From a checkpoint of a small multi-label image tagger.
Model: activation celu, widths [128, 256, 512].
Training: muon at rate 0.0065, 20400 steps.
Data: 203450 training examples, 51.3 epochs.
Rows from block 7, named by matrix and row number. Rows with one number belong to one channel. Each number is 200 + 20 x the weight over its row's rms, rounded and kept within 0 to 999. All counts start at 0. After the name is the row's rms in percent of the matrix's.
# sq0: squeeze pointwise conv (model.blocks.7.sq.0.weight, 128x512x1x1), inputs 0-102
# e10: expand pointwise conv (model.blocks.7.e1.0.weight, 256x128x1x1, transposed), outputs 0-85
# e30: expand 3x3 conv (model.blocks.7.e3.0.weight, 256x128x3x3, transposed), outputs 0-11, a 3x3 kernel for each
sq0.7,096,192,186,230,174,176,228,189,176,190,193,217,217,183,170,204,240,205,202,189,197,206,195,197,210,158,183,210,218,168,202,202,216,194,209,176,208,158,198,207,190,187,230,209,199,196,158,227,192,234,199,220,195,196,183,214,219,220,213,222,227,187,184,180,193,194,228,203,212,177,212,207,218,198,197,200,204,180,207,216,204,178,181,184,189,181,180,183,232,209,203,201,216,185,192,204,201,201,227,190,187,206,174,223
e10.7,102,178,227,213,179,199,183,195,236,230,191,222,185,182,213,216,210,190,190,182,212,184,211,204,213,185,163,212,225,207,197,218,187,208,214,162,222,206,181,185,207,207,178,180,207,203,216,217,186,186,213,218,165,224,231,181,197,221,191,244,187,207,180,188,188,229,176,194,199,198,179,200,229,209,189,174,177,208,189,212,194,204,213,250,172,188,209
e30.7,103,207,221,196,198,236,205,205,222,173,222,214,229,189,171,219,237,199,233,208,195,177,211,192,173,228,210,185,172,210,199,186,209,186,201,229,192,191,198,204,175,167,181,194,202,181,189,195,183,203,212,187,217,235,210,223,211,194,227,221,208,221,206,204,210,191,174,219,184,186,229,193,183,199,209,223,221,215,216,186,175,190,186,170,163,186,174,176,210,210,199,205,218,238,214,230,226,173,208,196,191,216,206,195,211,225,193,188,186
sq0.8,100,202,216,183,206,206,204,175,220,203,237,214,187,194,205,202,182,203,222,189,186,208,197,189,216,210,206,174,219,187,159,186,196,165,176,236,208,210,219,223,206,183,176,203,191,201,211,217,199,195,192,191,206,205,181,196,207,225,228,195,203,209,217,191,217,203,189,180,209,224,211,184,223,210,201,192,192,195,198,162,194,217,228,198,186,157,213,203,227,196,202,221,175,174,201,186,189,214,191,194,180,202,167,207
e10.8,113,252,204,199,249,193,221,204,183,216,200,203,202,226,206,182,222,179,209,209,207,210,206,220,221,180,195,200,171,193,196,195,220,214,202,211,146,211,191,177,206,201,202,192,243,216,212,213,191,206,207,228,188,195,233,197,246,217,222,205,193,218,188,235,190,176,216,215,197,188,191,184,217,142,195,188,171,196,201,197,165,205,194,199,214,188,173
e30.8,099,205,212,190,191,193,185,211,194,194,179,179,183,192,207,204,192,207,186,167,182,177,180,176,184,150,176,181,192,191,181,195,229,203,195,185,181,198,197,189,199,186,195,201,217,202,177,194,173,187,201,167,188,193,176,194,211,207,233,230,214,227,215,189,221,213,202,190,190,213,207,213,230,216,215,208,204,200,216,214,183,196,221,213,235,193,183,212,193,206,188,166,192,165,202,231,182,200,233,157,212,217,214,175,193,208,181,215,189
sq0.9,098,210,169,201,195,238,209,194,188,200,212,230,205,186,208,209,217,180,232,201,192,202,208,201,211,210,216,171,223,197,219,204,211,205,182,176,203,208,201,181,193,198,183,186,220,213,199,194,203,181,192,182,195,177,183,183,205,198,189,213,185,192,180,177,170,224,238,220,192,182,205,217,181,178,229,205,190,223,221,215,215,192,198,201,196,208,199,207,209,173,196,180,198,198,187,200,183,198,189,229,193,207,190,193
e10.9,102,162,213,183,212,208,189,157,215,174,201,204,243,211,164,232,189,191,227,196,196,215,162,205,186,215,167,226,211,208,185,225,193,202,203,220,209,157,189,196,191,184,201,181,231,206,206,217,230,206,220,238,225,215,192,210,203,199,200,187,194,180,179,184,188,187,203,223,213,216,223,225,233,194,201,195,177,207,193,212,206,162,187,238,227,201,196
e30.9,098,174,146,177,252,221,241,241,212,258,167,174,158,204,208,205,220,206,214,186,200,187,218,218,211,177,203,201,186,162,152,192,202,188,199,199,198,190,187,187,234,234,232,207,214,202,194,201,183,214,217,221,226,209,231,213,174,196,215,198,225,235,235,263,219,217,181,176,209,207,185,212,228,190,190,212,225,211,239,252,207,216,247,212,224,215,207,220,183,156,163,190,198,181,187,190,205,207,223,226,186,209,198,218,210,205,174,195,164
sq0.10,098,205,183,163,167,180,179,185,207,207,202,177,188,207,181,174,201,210,198,193,207,199,201,186,201,193,194,214,205,214,223,230,215,196,188,205,176,186,193,206,183,237,192,191,190,199,198,190,204,161,197,188,206,183,193,205,195,196,198,193,189,204,200,195,192,202,206,206,211,201,186,219,182,212,193,194,199,199,187,220,199,194,186,185,190,211,189,206,216,178,199,193,207,209,205,198,200,175,211,179,200,224,198,199
e10.10,102,241,209,223,196,188,202,192,161,214,162,188,237,201,205,178,190,211,204,195,176,210,208,177,207,215,203,204,205,229,224,177,189,172,161,227,225,246,202,191,206,185,200,203,182,198,172,193,191,201,201,215,226,185,231,206,229,197,222,209,230,198,215,212,204,209,221,234,200,181,178,201,204,230,164,187,201,194,195,215,189,195,212,163,211,244,197
e30.10,109,191,161,211,222,207,222,223,223,245,239,233,218,196,222,190,178,182,203,193,191,194,191,196,185,174,191,191,217,188,208,212,214,231,204,209,204,186,207,158,202,222,201,219,226,202,204,219,182,170,207,187,171,201,192,152,205,210,158,190,209,181,161,175,199,219,223,208,207,192,221,193,206,199,218,222,210,185,197,252,212,232,248,244,243,234,206,227,163,174,203,204,196,206,181,186,161,187,221,190,201,206,192,230,250,232,195,189,187
sq0.11,101,203,209,218,190,200,183,169,205,212,207,188,200,186,202,206,184,210,211,178,178,205,189,197,211,170,188,172,192,212,192,198,227,217,201,193,197,204,142,203,201,203,164,193,190,180,191,200,236,209,235,202,182,167,229,226,185,201,183,221,214,194,193,225,227,218,185,228,193,213,213,195,216,210,208,193,202,197,210,207,181,222,216,227,172,194,208,195,170,209,212,193,207,172,206,201,220,207,218,221,188,200,212,193
e10.11,092,199,179,222,203,178,230,200,201,193,225,222,206,204,239,236,162,226,184,222,205,179,178,183,196,208,195,182,190,205,210,173,204,160,215,181,200,210,148,213,230,175,209,212,195,219,186,181,209,171,198,212,158,176,189,223,190,215,190,194,207,216,201,220,206,189,160,206,207,200,196,220,195,163,198,188,231,241,177,197,216,171,201,194,195,162,187
e30.11,102,189,190,157,199,177,179,190,175,159,192,196,192,196,193,210,174,167,203,171,193,220,170,191,207,154,198,182,184,193,216,200,187,185,201,191,187,154,174,198,179,177,185,203,192,174,174,209,192,185,195,202,173,160,155,191,195,204,182,215,243,181,220,237,203,186,166,199,192,170,187,178,186,187,205,200,189,187,184,177,180,187,201,188,194,203,161,204,205,172,181,191,214,208,192,208,210,227,191,211,203,211,203,183,175,166,208,203,197
sq0.12,100,165,185,193,205,194,222,196,209,215,169,213,175,214,222,213,177,210,229,182,211,181,208,179,204,176,208,159,167,208,158,204,211,233,204,185,208,188,167,210,186,199,197,186,176,185,209,173,211,180,169,217,204,179,192,186,165,171,218,217,184,212,209,201,197,234,205,214,183,207,166,192,206,223,185,202,196,198,198,174,204,204,203,184,227,222,199,188,200,205,223,166,185,179,200,206,194,210,240,201,186,213,202,239
e10.12,100,200,188,188,197,214,193,199,205,207,206,177,210,202,193,169,180,220,222,214,210,192,174,176,174,186,218,231,208,196,219,152,208,207,225,178,192,193,203,212,211,218,185,175,182,232,216,211,199,197,190,212,231,203,215,209,175,216,204,186,163,202,187,212,209,226,181,197,236,176,201,192,200,199,177,211,224,199,255,182,204,197,235,187,238,184,194
e30.12,097,203,197,180,185,184,178,199,234,237,238,208,207,198,192,191,187,198,207,249,236,230,205,220,206,189,179,164,196,178,210,206,201,215,186,208,203,207,232,220,169,187,180,205,230,218,197,203,217,186,177,201,226,223,244,188,203,203,216,213,194,194,186,192,243,225,242,205,168,201,190,167,185,226,192,204,207,174,204,219,183,224,262,242,238,201,181,188,204,198,221,208,211,233,206,215,213,168,167,190,228,245,242,219,210,208,177,184,195
sq0.13,101,207,216,186,179,203,185,218,180,221,202,189,207,180,200,201,209,174,199,204,213,215,207,167,182,200,219,224,187,188,202,214,194,188,205,214,189,201,203,167,207,220,204,207,189,173,200,187,174,193,202,184,224,200,192,176,181,192,243,197,193,183,173,215,203,200,200,175,186,178,180,198,198,248,209,198,197,155,208,164,199,202,222,200,211,197,224,190,198,182,238,209,191,173,183,190,195,196,193,217,185,235,198,196
e10.13,107,189,216,193,213,205,190,223,208,225,216,215,231,214,197,209,207,236,182,186,150,189,168,170,203,215,213,155,184,199,204,209,230,211,181,198,209,191,204,188,195,215,233,210,198,184,187,184,212,188,172,170,207,233,197,199,203,194,207,205,212,210,219,193,154,209,216,195,218,202,220,181,186,182,214,201,203,210,198,185,158,188,220,213,217,204,195
e30.13,102,192,199,207,189,188,188,144,174,149,208,212,210,195,195,222,222,208,214,225,210,227,198,189,188,197,197,172,238,233,243,172,171,198,203,173,192,172,187,185,220,215,202,199,198,194,161,162,161,187,185,163,216,187,165,196,205,187,192,220,216,199,204,206,231,225,213,209,196,200,197,202,229,213,192,201,199,169,153,222,197,183,225,214,210,228,186,194,203,198,202,181,188,173,189,172,195,199,212,184,170,168,178,192,201,190,213,223,172
sq0.14,095,171,214,197,197,187,204,199,186,191,174,179,197,225,210,169,192,236,229,185,204,181,188,223,193,188,183,181,164,219,166,170,204,212,195,219,178,200,200,205,197,165,187,202,192,180,180,200,208,202,221,195,237,176,201,178,184,248,214,205,195,217,202,220,200,209,197,205,202,208,224,173,211,205,211,173,197,186,212,218,205,184,211,188,193,226,174,215,207,202,194,203,193,186,200,199,188,196,192,161,194,228,175,232
e10.14,099,191,213,182,185,216,171,196,244,207,211,185,176,213,170,226,167,173,210,199,216,171,201,194,195,197,183,203,194,210,181,173,207,194,205,174,243,206,207,191,178,222,225,189,163,198,216,230,255,196,185,176,207,188,215,199,206,233,218,238,217,240,182,206,183,205,178,176,155,207,201,203,195,194,219,190,194,263,204,203,184,202,187,193,199,262,196
e30.14,099,234,220,235,209,204,198,190,205,220,181,178,200,197,225,245,203,208,234,197,203,208,188,173,169,174,169,167,203,206,209,193,188,202,212,205,200,188,202,196,166,163,169,206,204,224,174,179,174,192,184,171,167,164,171,183,180,175,193,209,185,193,170,156,159,179,193,185,199,230,190,194,223,196,203,227,194,184,217,208,186,218,176,186,212,169,185,199,197,210,197,205,210,178,185,195,178,175,199,201,184,160,173,197,203,193,163,210,171
sq0.15,102,211,208,174,192,210,194,192,194,207,199,218,184,189,207,194,239,222,203,186,198,175,189,190,196,203,196,199,207,179,199,238,191,179,188,208,200,199,191,229,180,219,195,211,191,203,215,189,183,216,245,170,207,187,182,183,212,203,171,210,186,195,193,222,218,191,229,218,213,201,187,187,205,226,226,219,193,198,201,198,224,199,222,212,189,208,188,167,232,199,207,175,166,203,214,211,192,198,173,245,188,224,204,195
e10.15,099,210,182,238,181,261,202,232,220,178,171,191,200,180,177,219,181,229,175,200,222,180,203,219,240,151,179,207,223,208,189,217,201,185,194,195,189,188,187,180,186,183,196,188,180,208,234,209,199,170,226,195,193,194,231,172,167,195,213,202,198,191,208,204,184,213,193,183,209,195,188,217,166,231,206,221,218,220,191,174,202,214,195,176,178,191,202
e30.15,098,172,205,206,215,211,208,227,200,194,197,196,229,190,186,179,194,223,181,211,191,173,189,186,196,212,194,191,177,162,172,203,208,182,228,241,216,253,221,245,217,210,212,175,203,205,182,193,193,185,210,207,180,199,209,188,182,172,175,190,222,193,181,213,201,171,191,210,187,202,237,216,207,200,180,193,231,229,218,204,189,189,201,192,219,205,200,197,170,166,176,155,200,203,203,201,195,203,192,219,195,167,216,186,144,172,219,216,225
sq0.16,102,215,204,194,207,168,220,185,204,196,210,204,182,203,221,234,210,185,193,179,217,191,204,224,202,213,201,172,226,206,200,186,191,213,189,192,193,207,211,204,218,185,190,180,199,185,197,194,220,202,197,208,189,168,215,175,209,199,222,213,214,190,186,197,205,203,205,228,195,173,180,210,200,189,205,208,184,197,194,173,212,217,184,192,200,193,214,181,196,215,198,166,240,194,192,187,204,208,226,212,190,201,195,203
e10.16,098,187,238,202,205,188,241,202,168,186,177,174,180,202,187,219,222,211,206,200,183,162,208,185,224,185,185,226,241,231,218,197,205,193,212,161,176,190,188,211,193,201,195,179,192,217,199,185,183,191,195,198,237,172,202,191,181,192,208,197,197,193,190,218,200,248,224,239,173,202,207,214,209,226,187,172,199,199,202,183,197,231,193,182,206,212,184
e30.16,102,193,211,202,192,199,197,171,187,184,238,229,186,218,208,204,188,201,210,198,193,185,193,197,209,195,179,196,219,228,233,200,188,206,191,196,180,209,247,205,220,229,221,181,210,189,204,204,207,224,224,222,214,220,202,233,220,207,188,190,204,204,205,191,173,194,218,181,186,197,197,184,210,212,226,221,193,192,187,191,198,207,164,179,166,187,227,203,228,217,199,211,188,190,211,217,186,196,206,215,254,265,257,209,184,213,171,167,167
sq0.17,101,214,211,213,195,205,195,228,207,212,214,198,199,214,199,167,214,195,201,205,228,223,200,194,213,203,185,204,168,226,209,190,185,193,177,219,167,210,205,189,207,183,226,191,214,185,214,180,220,204,168,159,208,194,163,189,192,211,208,195,226,213,227,215,193,221,205,192,207,212,217,202,173,191,213,203,173,203,221,204,216,208,192,204,186,192,205,218,202,192,197,210,179,185,194,209,190,175,210,192,194,195,197,204
e10.17,097,210,195,217,200,175,189,190,188,173,203,207,194,206,204,196,189,175,231,184,181,208,185,200,195,177,182,207,203,203,199,224,175,186,173,209,207,227,212,217,219,236,196,174,184,162,171,200,182,219,195,227,192,199,209,212,220,172,201,215,185,181,205,177,221,199,178,198,210,237,235,183,211,216,202,236,181,205,220,211,173,176,203,206,204,192,166
e30.17,102,188,185,174,170,212,206,171,198,192,197,172,168,207,196,199,193,189,202,222,207,233,219,191,222,231,193,233,227,217,195,236,230,237,199,210,215,195,178,207,184,192,197,180,178,182,195,205,201,203,210,202,200,205,204,166,181,194,168,176,188,200,197,209,179,201,196,214,221,197,190,211,210,173,186,173,172,185,200,222,224,232,180,189,211,193,217,218,188,215,177,213,206,180,205,178,170,180,196,179,175,207,186,206,218,205,183,206,200