A small multi-label image tagger, trained from scratch.
Training: muon at rate 0.0065, 20400 steps, batches of 512.
Rows from block 7, named by matrix and row number. Rows with one number belong to one channel. Each number is 500 + 25 x the weight over its row's rms, rounded and kept within 0 to 999. All counts start at 0. Numbers have three digits each. After the name is the row's rms in percent of the matrix's.
# sq0: squeeze pointwise conv (model.blocks.7.sq.0.weight, 128x512x1x1), inputs 103-205
# e10: expand pointwise conv (model.blocks.7.e1.0.weight, 256x128x1x1, transposed), outputs 86-171
# e30: expand 3x3 conv (model.blocks.7.e3.0.weight, 256x128x3x3, transposed), outputs 12-23, a 3x3 kernel for each
sq0.67 101:484512485533492514513476475480480524517480484459461501480475515522497516502516498496462528487514489472495522495524491479508550485508502533499481456494502493513499468507486490498467516497502472507505474453484494509491515485467479497495520472483485492532513501494497505515515463473503495496512480507473507500518
e10.67 104:526498526524506458457512517495473513507495473456487503492476559487488486523504472477478482495479494518499522503549490482526514535514502524514528480488514502480516488530504462519477495494463479545500468493495524495498514500515477518474453498438496498447521459
e30.67 103:498502465480488482498509510521518484487480490476473489556588591527495521484477453488510528481478466545538533494527534489532502528543498435423494483499519497480505472495515524529512494497467511479485543507534557532531527502529516494502491504498489511464494541505500458462497459504487495505519506525479509479484490479492545525
sq0.68 102:467501508515501479503502495513474481497521459528508474479526475473449530521514504505497512465479467469495501494481490507481530495506478487482522490459484482449499494510501467492482535482502496486502490493497470494499500523483508486506507466504510475498458481498537506495511506507527469532529522474496501486536
e10.68 112:514491449513494514476511527511493518469450490480464520477432521518484472501509547472548509511455536459465516563475508496503525507525502480535480524498496507516500484470501511457493520468471465482491554499539534461508505475488488497495479442476449538529484519
e30.68 103:505501494480499476487505504548535531592530559505471511522533510494520505502538498493495518488508533478482507522551524484519500438459445532505516482473470503481504488498493518541497486495472490505474475485482488502464527538508516512478477509483517532533505521527532498518476472471483480470500520503509524518532546545500517527
sq0.69 102:530504505506512492490479514466520543517475496458501465495465506483477517468438530512523537506471505495486468525464476491505482518522511491486536474472492493516525504497481465539485524496476478509493530510480524457538493506490522472474481458524498460505446523532521484506492527528478465525505454477485532500504
e10.69 105:533480493457474533483563477492477486492479501465464521474483515456500509546464480487498487474510544529490485456507480504489490524496523537491511488531543508479508474472475488516515512513513562535483530484539527516498490447487484498527506524545539474508501464
e30.69 100:495503540536508545488484490490486492513503520520533505544529518515488493503481498505482495513503507511524497509479464501497465515529537475480463498480492547531522477487480508507490541521500491466503516511530472481475516481505517497502470478477454458452483491492472469516541516548529533549484480471517506508521501524533480500
sq0.70 096:493487473510504511470534485488485504515458490482531486489499492544540506514497517511499476509487501477525498483478499478502465478538512511512552485485478521482478503502525503511503506480510466499482516515516483504519492497537493460521516492490480490504506492481476497504522490492495513498515474503477503476511
e10.70 099:496521501480458514461531453504498498493495510505540510494500494459476532525500511540516457530487454485498518479482500486486495507541484513495472536475496442497466466487513558514551542502484490480540521496499508526461465498500502458510505501492492499474514503
e30.70 097:499464483527519485513528488432501506491491511522511508477516508501514515529553528502521506467495511457472495525524467504549497493486454543543518523524518502483466499494533532502507520490498518476475518514539500492488509468469480465466449466460525484510511502495463478466507515491477509493458496484484488470480500457466489471
sq0.71 102:506491501536486521483464481466482502517514474520486521497505499528528522469484523475522497513491485503489474495495481526499530469518479481471507503484497461499492458527504517498504472501479495507500512460493522503522511463497473476509492505500486472504484491471469526468505471521499479506508523492518519505489
e10.71 081:520507516473475487530512493507451478472487545511534484469520538514554545472525481524502474507462499467508519459470540482488465498502524512474476467559477494492487473525470502523456463480520492520502501460471464531484487476506493507490557480470535462494508492
e30.71 095:506526488531541506511518470471468488505520530467507531487506522491489490490499502475513500470529514461507509541494555489478540497453486501506561519508549485474507483481479487515541495524512495485474504517482507523488456495532483497543490509530542527524506482486503504496549516486545495460515491446494538521425505518439505528
sq0.72 102:509492525485497494521505499490483522471498473469541498494498554522478525477470500517526520493480492527515481510522508527515493480534534474496487502513507485488482513500517498486498534513484532504520499491454484480485485471520474507474467526542517485486513484507518522540484481506516510493508495489488480474483
e10.72 093:534506452467513508494483502531510488480521529526476450483480459480467512501502517514478498567471488504498458527495510547542490522444505536510532509523524505446493492466487513504491482513475494508520493481502470473466460483512488466476519452520519465474517520
e30.72 093:507524495511525515513559555490480496497486522499499494476467514504502570527502559524536515462511495487487483483445402481487456482469450478513582446467493525486486466486503498488512485456502505476518476487512472478495477504514534530541485524516593558519539541507459508497506451485508490510493509530472461482504486542505504529
sq0.73 102:480502492495516493509504519506462518458502476507510514492467484485473497522457470490550490534509500519478531474477502491496533501492500465487493473486495517505539496464495514463538473477517480542497450509477568506494472516473478495503499523485511508497498517526524526448514489478533545457460477499483474503482
e10.73 101:473504504507473501511505505482490465492473536527441499496489491500489498516525464476511500498515497489523490484465511495504515533482446478474507519524514487543514533502492518501461521479475465489530501473477477476475459521530530544466536496515483521490526516
e30.73 095:497508500488485501477490481484488483477470460520529523501518473498512502499523492483501502476529520494531535499467467474482478528519536483468491495522526476507504514521525511485485557511471527504495548502491485481471537515489510522486478526501551556507530528512473452433553520511481482496513496517453477455456497478510526522
sq0.74 102:471519497512486497511481504477494485503523518474495525526506456500491518492505509519459504498521490454508488457510507472508515487554514493540487524499495511516483526504507476456475481489508510510479485506519519505496518515505468513512483516496524470504507520492493519509518532508515452484491466512518499477482
e10.74 091:513494535437509457455512578525513486511477522529503498477485533488500527473528520501502549494503491516486463489552494528487521514464497486496474524509491477475517468502508542457452505510550504534478486484469482499482480492506495481460491499522506538541501502
e30.74 100:506528534506534512508524535501513468487497492502467487491497464491485513517480525515480549487455501497493524540521479552491488554507509463479484513484506508511542434499496485517500484484491502507496495505515493476503444471430485499471507512487530542543528525519482489473520528520496514488458495491493500488530511485478460491
sq0.75 098:503484515493471516550468524508483491521524495480515513482498463484517472511512496477478478514511475501517524457505524469484528496524496505495500487500512501519514526530475493493508478522554490508497467502508473501497527472494496507511543502501538472518490477474492520502473514469468471490510504523536508500542
e10.75 104:497447512483485479455449512502452511456525488503493542465481506529487523518506487478468516507466520487462490491466511471478473524456502564531500517497515482542514512483449477532476511480489478467493505530515520504496516491537511499485502505466537495538506520
e30.75 100:441444450485509504501490518505500508492481488504488513469487501476506515486542473530516505513487476529506475519500477495531538507529529538534511474509478463491512519477493511520494525542504483471526548497536511497538492505508528526513482475487480510500494479480498511477535525510450448467490526511476488488519501528553526580
sq0.76 093:538501495489466489499498524481492504502494516469510451523495496500522517483507478492509544472469512540522519474539487497539500493524490506494458535557479540534521493519499531494476494501488543492493479497504466539477521473494498506506485516522523473459535487506535515511461495501487465508499497517492495470505
e10.76 104:536504517477497503481502527514514503510520490484466521523527474508550535473428523470490465493540526505474466490504510520507505514489459496480532534504487494531496509481505500482505556503483506498526507453484508535534545517489488467460489537514515514480470499
e30.76 098:467516469487500470484476440479477480503469483491443474491461526517506499525531511488517488515539521505523514461449474494489495499463479447486494497501499499516522517493518479495515499521484562546522522521491498492500486511504490515504504507526501517478505522499464478479477492507466483480506520490476488526467483515470492480
sq0.77 100:512521547475497486492495548489518484487507544483502513473479526502548508487535501475510518524513503557489494537500507495496514488497498471474472512530503515486496500536503511539473504509493505475501475466503498513495550504482462517512506471475479534497504484513490491488502486478478498499495480465511455528498
e10.77 089:498460504474504503522490461476481524508469510504493509487523504486477483470471516470494487451537498455477524495541517565496469506466485498473474525508503507536498461457527494521492518498515456479513463486477513474478490492474502516503533532510504479492445550
e30.77 096:536549546488509514492516493446479459485479450524500481487473500499504518473494498508498500504474469466433424532537535506502498520488495431454439496511510559513510519521540517500500509500501527541520549545537486528498508472449553510476540497491489470484486493505502522539483444496471445456535498484483491511456487519436475493
sq0.78 101:522501486506501518506511474502524516493511487489512497519477531499530469507491477488511462502498482476519518485482479557510474479486535555509499467508487463479510523500526507503503478531483498463460497495521496488503530471522498508504496502522495468514490511496463511461500491476483498466512512496503524536533
e10.78 099:516483450491535493488479537488504498509478473490473566486486530482508472510479542513487513482505491479462484495512511458476510481518473469472487449451487496506503516524469512526516514491516530513507472519517504529474531465484495520544549537524548500488526528
e30.78 101:492486527510496520510493501487494489549509525481471473481500491477457470532476531504506525473473483447496504505490497499480470513474512469467479491516499489513489467488477473479476472488502518484470501486478529518506520508519479475476493487506476475480468467456494495476530507494482485483464452466497517510486506500467482481
sq0.79 100:498483532471510523520520525501494502538517477515523464506493538532459516487507470499509505476465486474506520490468479508502535500535533497482539492514518486483500494465489491485503491479499506507477517489481446513491478505476466504500499506516481489522501501512518470468546490523512509524494463500522491477512
e10.79 096:509464501473498459507477490531485495532480503493467524521486496512486530474483513482497510543500535506501481452493559476546525493535481500484523512523518507422519473502484507488483484477492461464470505511476498477490470505475504481462458459529507441487534510
e30.79 102:488502520502479499461459484510495492496489500503483511496488532508502537506486493540519507512517491491497502486496479502510504539522482485512490502501476550547540495502505484495475476464452466454449483485464512502487489482491508492497468484496469479508490482496498461481511521504546531523549501482536505518542545543506494511
sq0.80 099:507508489489526531525507499472493496499490517526488501494464506510496496487502510480514485489532491491483543503506503471508531507499486513484519487497505502503491505504481494508515461519508469477517439482488489494499507497517526504490465500518516534468484453509515493448496517492488490542510468490497495528501
e10.80 106:470500537523540501453478531478469483483480503515496526464519457520473482530497526474503492520496561516497534469519496495497477506484487459472525528478520527538487553515522486496443511482497478505464507511567518473477471499501485504479470486490495485481506488
e30.80 103:545529563518467505509498503517510514510523530538523506507516530498491540525479553461484474469475476488510529468469514491521561473490516521476517496498541512515517547515531496489490458478457492519504482483466475476463459496478469505500475490474462488485461461464540551532448480471498503496470479490495525473469514458465477443
sq0.81 100:528516516518493462501488550512505510493509512502487463463507476515509480458496512494519510508480483466485470514503523544485497513464514524526479513489488525478500509496495505512523519496495511524517513519534467534494488483489526495474535515494516458493520503479467464507545520476524497512513502488455468520550
e10.81 096:545487494487485498541462498526462509485497493530522491475480516491436503526464502482515486532493486511499507504498515517493485460465451493525481514505511468481472492491500506521526513473517510446556460480515471509499472487502473509498518513458489448500490475
e30.81 099:495523516432463450465478466503518519478491481503517531548528544489494493494477494461478463496503468487496486465515517476497528505496502454459509488511521505522531544489506531526516514521488513479484509473504535498525485499447508476470458438442507505513522486511520483521503524508491524496499560535457465454493482453490473439
sq0.82 102:475476519488507501498486496515491470523511535520523475519457511506471481510510480469480526501497495532494505496496522498485507513525514528521539522471474496521528530491487474463478490520478516496508498529511497489506473487503545511455481470536516494458493499474537494522508486500475474509512468530459506514494
e10.82 103:521503516498529492493484544496494463561494522502519481453477530529516460522460469435480498524495471510528505475446478538452473554462513502491512498460517511482486459514501462478461482515503489478472514535479516509462511483466494468491497502517467522497526516
e30.82 100:515516512482498507527546511544509531487515500463496465530535503497479514469461498486458444475472456467449437513518497508501491504510527503499490463465469535492487523525488507533496509487469487507470460477448448474466480467477478504512520517503530501485513495507541531549454469475466502506486479484531525519540508514513463468
sq0.83 101:527513518567530472498504511486479515504457509514522498499491475529508498516486519507493495489466544513496488541459515534491523494440540489500463491519479516506505467486475515516475490458496520514463518469491535480517503522478532539481467548489485501482538459497502483472490485497522508488482505480508484518512
e10.83 108:497526471518506512484507502513513515498520472548492531460502492486487509469547504516483488491455467525493476498517498494506510489486482536567472501520451514532515528539494466526539479463504525473521489470464506495467474516512523468500499518506528504462463496
e30.83 096:483491496481502502488475514501501452478476462499484509478486482491502495499491471506493511515510538514521512503489532505488511521521515474460483494489529542522561503514495493502484519511503469495471470498471463458483512527521528535534497497482532504480516509487479480476532521522514497507483488485447472490479491505467445473
sq0.84 101:477481519500532511485516503495477547502473490484503494487496490474506492460495445493509526498490543467502522533493518471470526471499549508523484501486479521554514490473476479504475496498522499498476515461518491453483465476477513490502510488467510503452496514479531546511440506513494531432495488482505473520519
e10.84 106:508563456507555500490478494498495511484476528450505501537498535507528503520536469519465473484543518490488484521466499557500476498530506485495502529500460479482487542513544483517479478460475481540533469501461461521518459442518486505486511509512534438526499479
e30.84 095:496500467489500476502492486509510472492499489466484498553487506535499495526471476498516516512530519522536495500500511497507510486503501514514522491472481517487475486507538511490525522500511489502491476489470488483485491494483503526507518506480497517530491529530488505483472521512490493481484494484474454441496473475493509518
sq0.85 101:489487471495501465484499521502495487467512544523512500471494504500588510508551436479487487466492457491495454511499503498533482497463527492475495527526478531460503470524456511462487510492459474559495516528485471531465513486490480456493489515508529487476505480470491527526486522465493532530500485472468488515485
e10.85 094:500458505496432501492472482454471538476475486522521496513522472486466499476496501496557538481447526515552489509477532506508512520515528524510501442516497520537540509490534468501505501521509513525500500484496479461502495483474485497495489546514477481493493499
e30.85 101:483525520467494479462503491424447447452486473502521502565515476547539530552519539496547501499546453472520458463522504476512518524579521537518505503471505512475466567557542506495498503516475510487466470477468473507499471494500468485484517501471484501528476499499543572535501513486524511513489491518481492483506496492488507494
sq0.86 102:521514505505483504470499496494498510483512493506453492505546506499502518486505507505515455490492523514491505510511484516520490493473498479464528502499495489492528500497507507495502506513519483539452477466510501498507479523508497497505480480483520481525504463508520514473499540483468457489486510492526494485490
e10.86 107:544511556522531534479445488500529483519533499479490516510533510490481480532500551524489449478519496486509501456459553497531525503547509494474508450476475476504508503505477513488555499507526535550488504526489474540523484473516497522475544502478511507493490492
e30.86 099:525523478511521531570555590508536506542518518536525538519516518481447523516501523457472467501504514504497538497502482527506484481499484467471517504487497505482493509487469528514521541506505492497463525503496513492492469496481465492476469491493523523494504493489475457489470485466456484478486502446492481500511513502488474463
sq0.87 102:516502512498499481466509435507545499471477501500496517518508524522525478485508516490481534485494505518513508512485477482483504506517474511495509490506503512482501525513525489480500501496479484512496469475468513507495544511479478485487523532492465497483491527469552493491493519507478519505483521488459510503513
e10.87 103:483478472479518481485493503527487500488479506498434522514487483508454493513473482506506482495499488499494518476495527489521543560513514517483487528498524519507509465494432519495481551448488512464546504561493516470534525489494524458487492468466440483516547510
e30.87 099:473484491484493460497506510434445498476482542477485501474465458517491505564520544510500521522506523524523525499468447497478469509528498538515533532481510545503525492466447483482475496509509497458460487502490480499461466470440509499483491469505463488493487532526448501530521508508536518493500502484491481499509499498517517529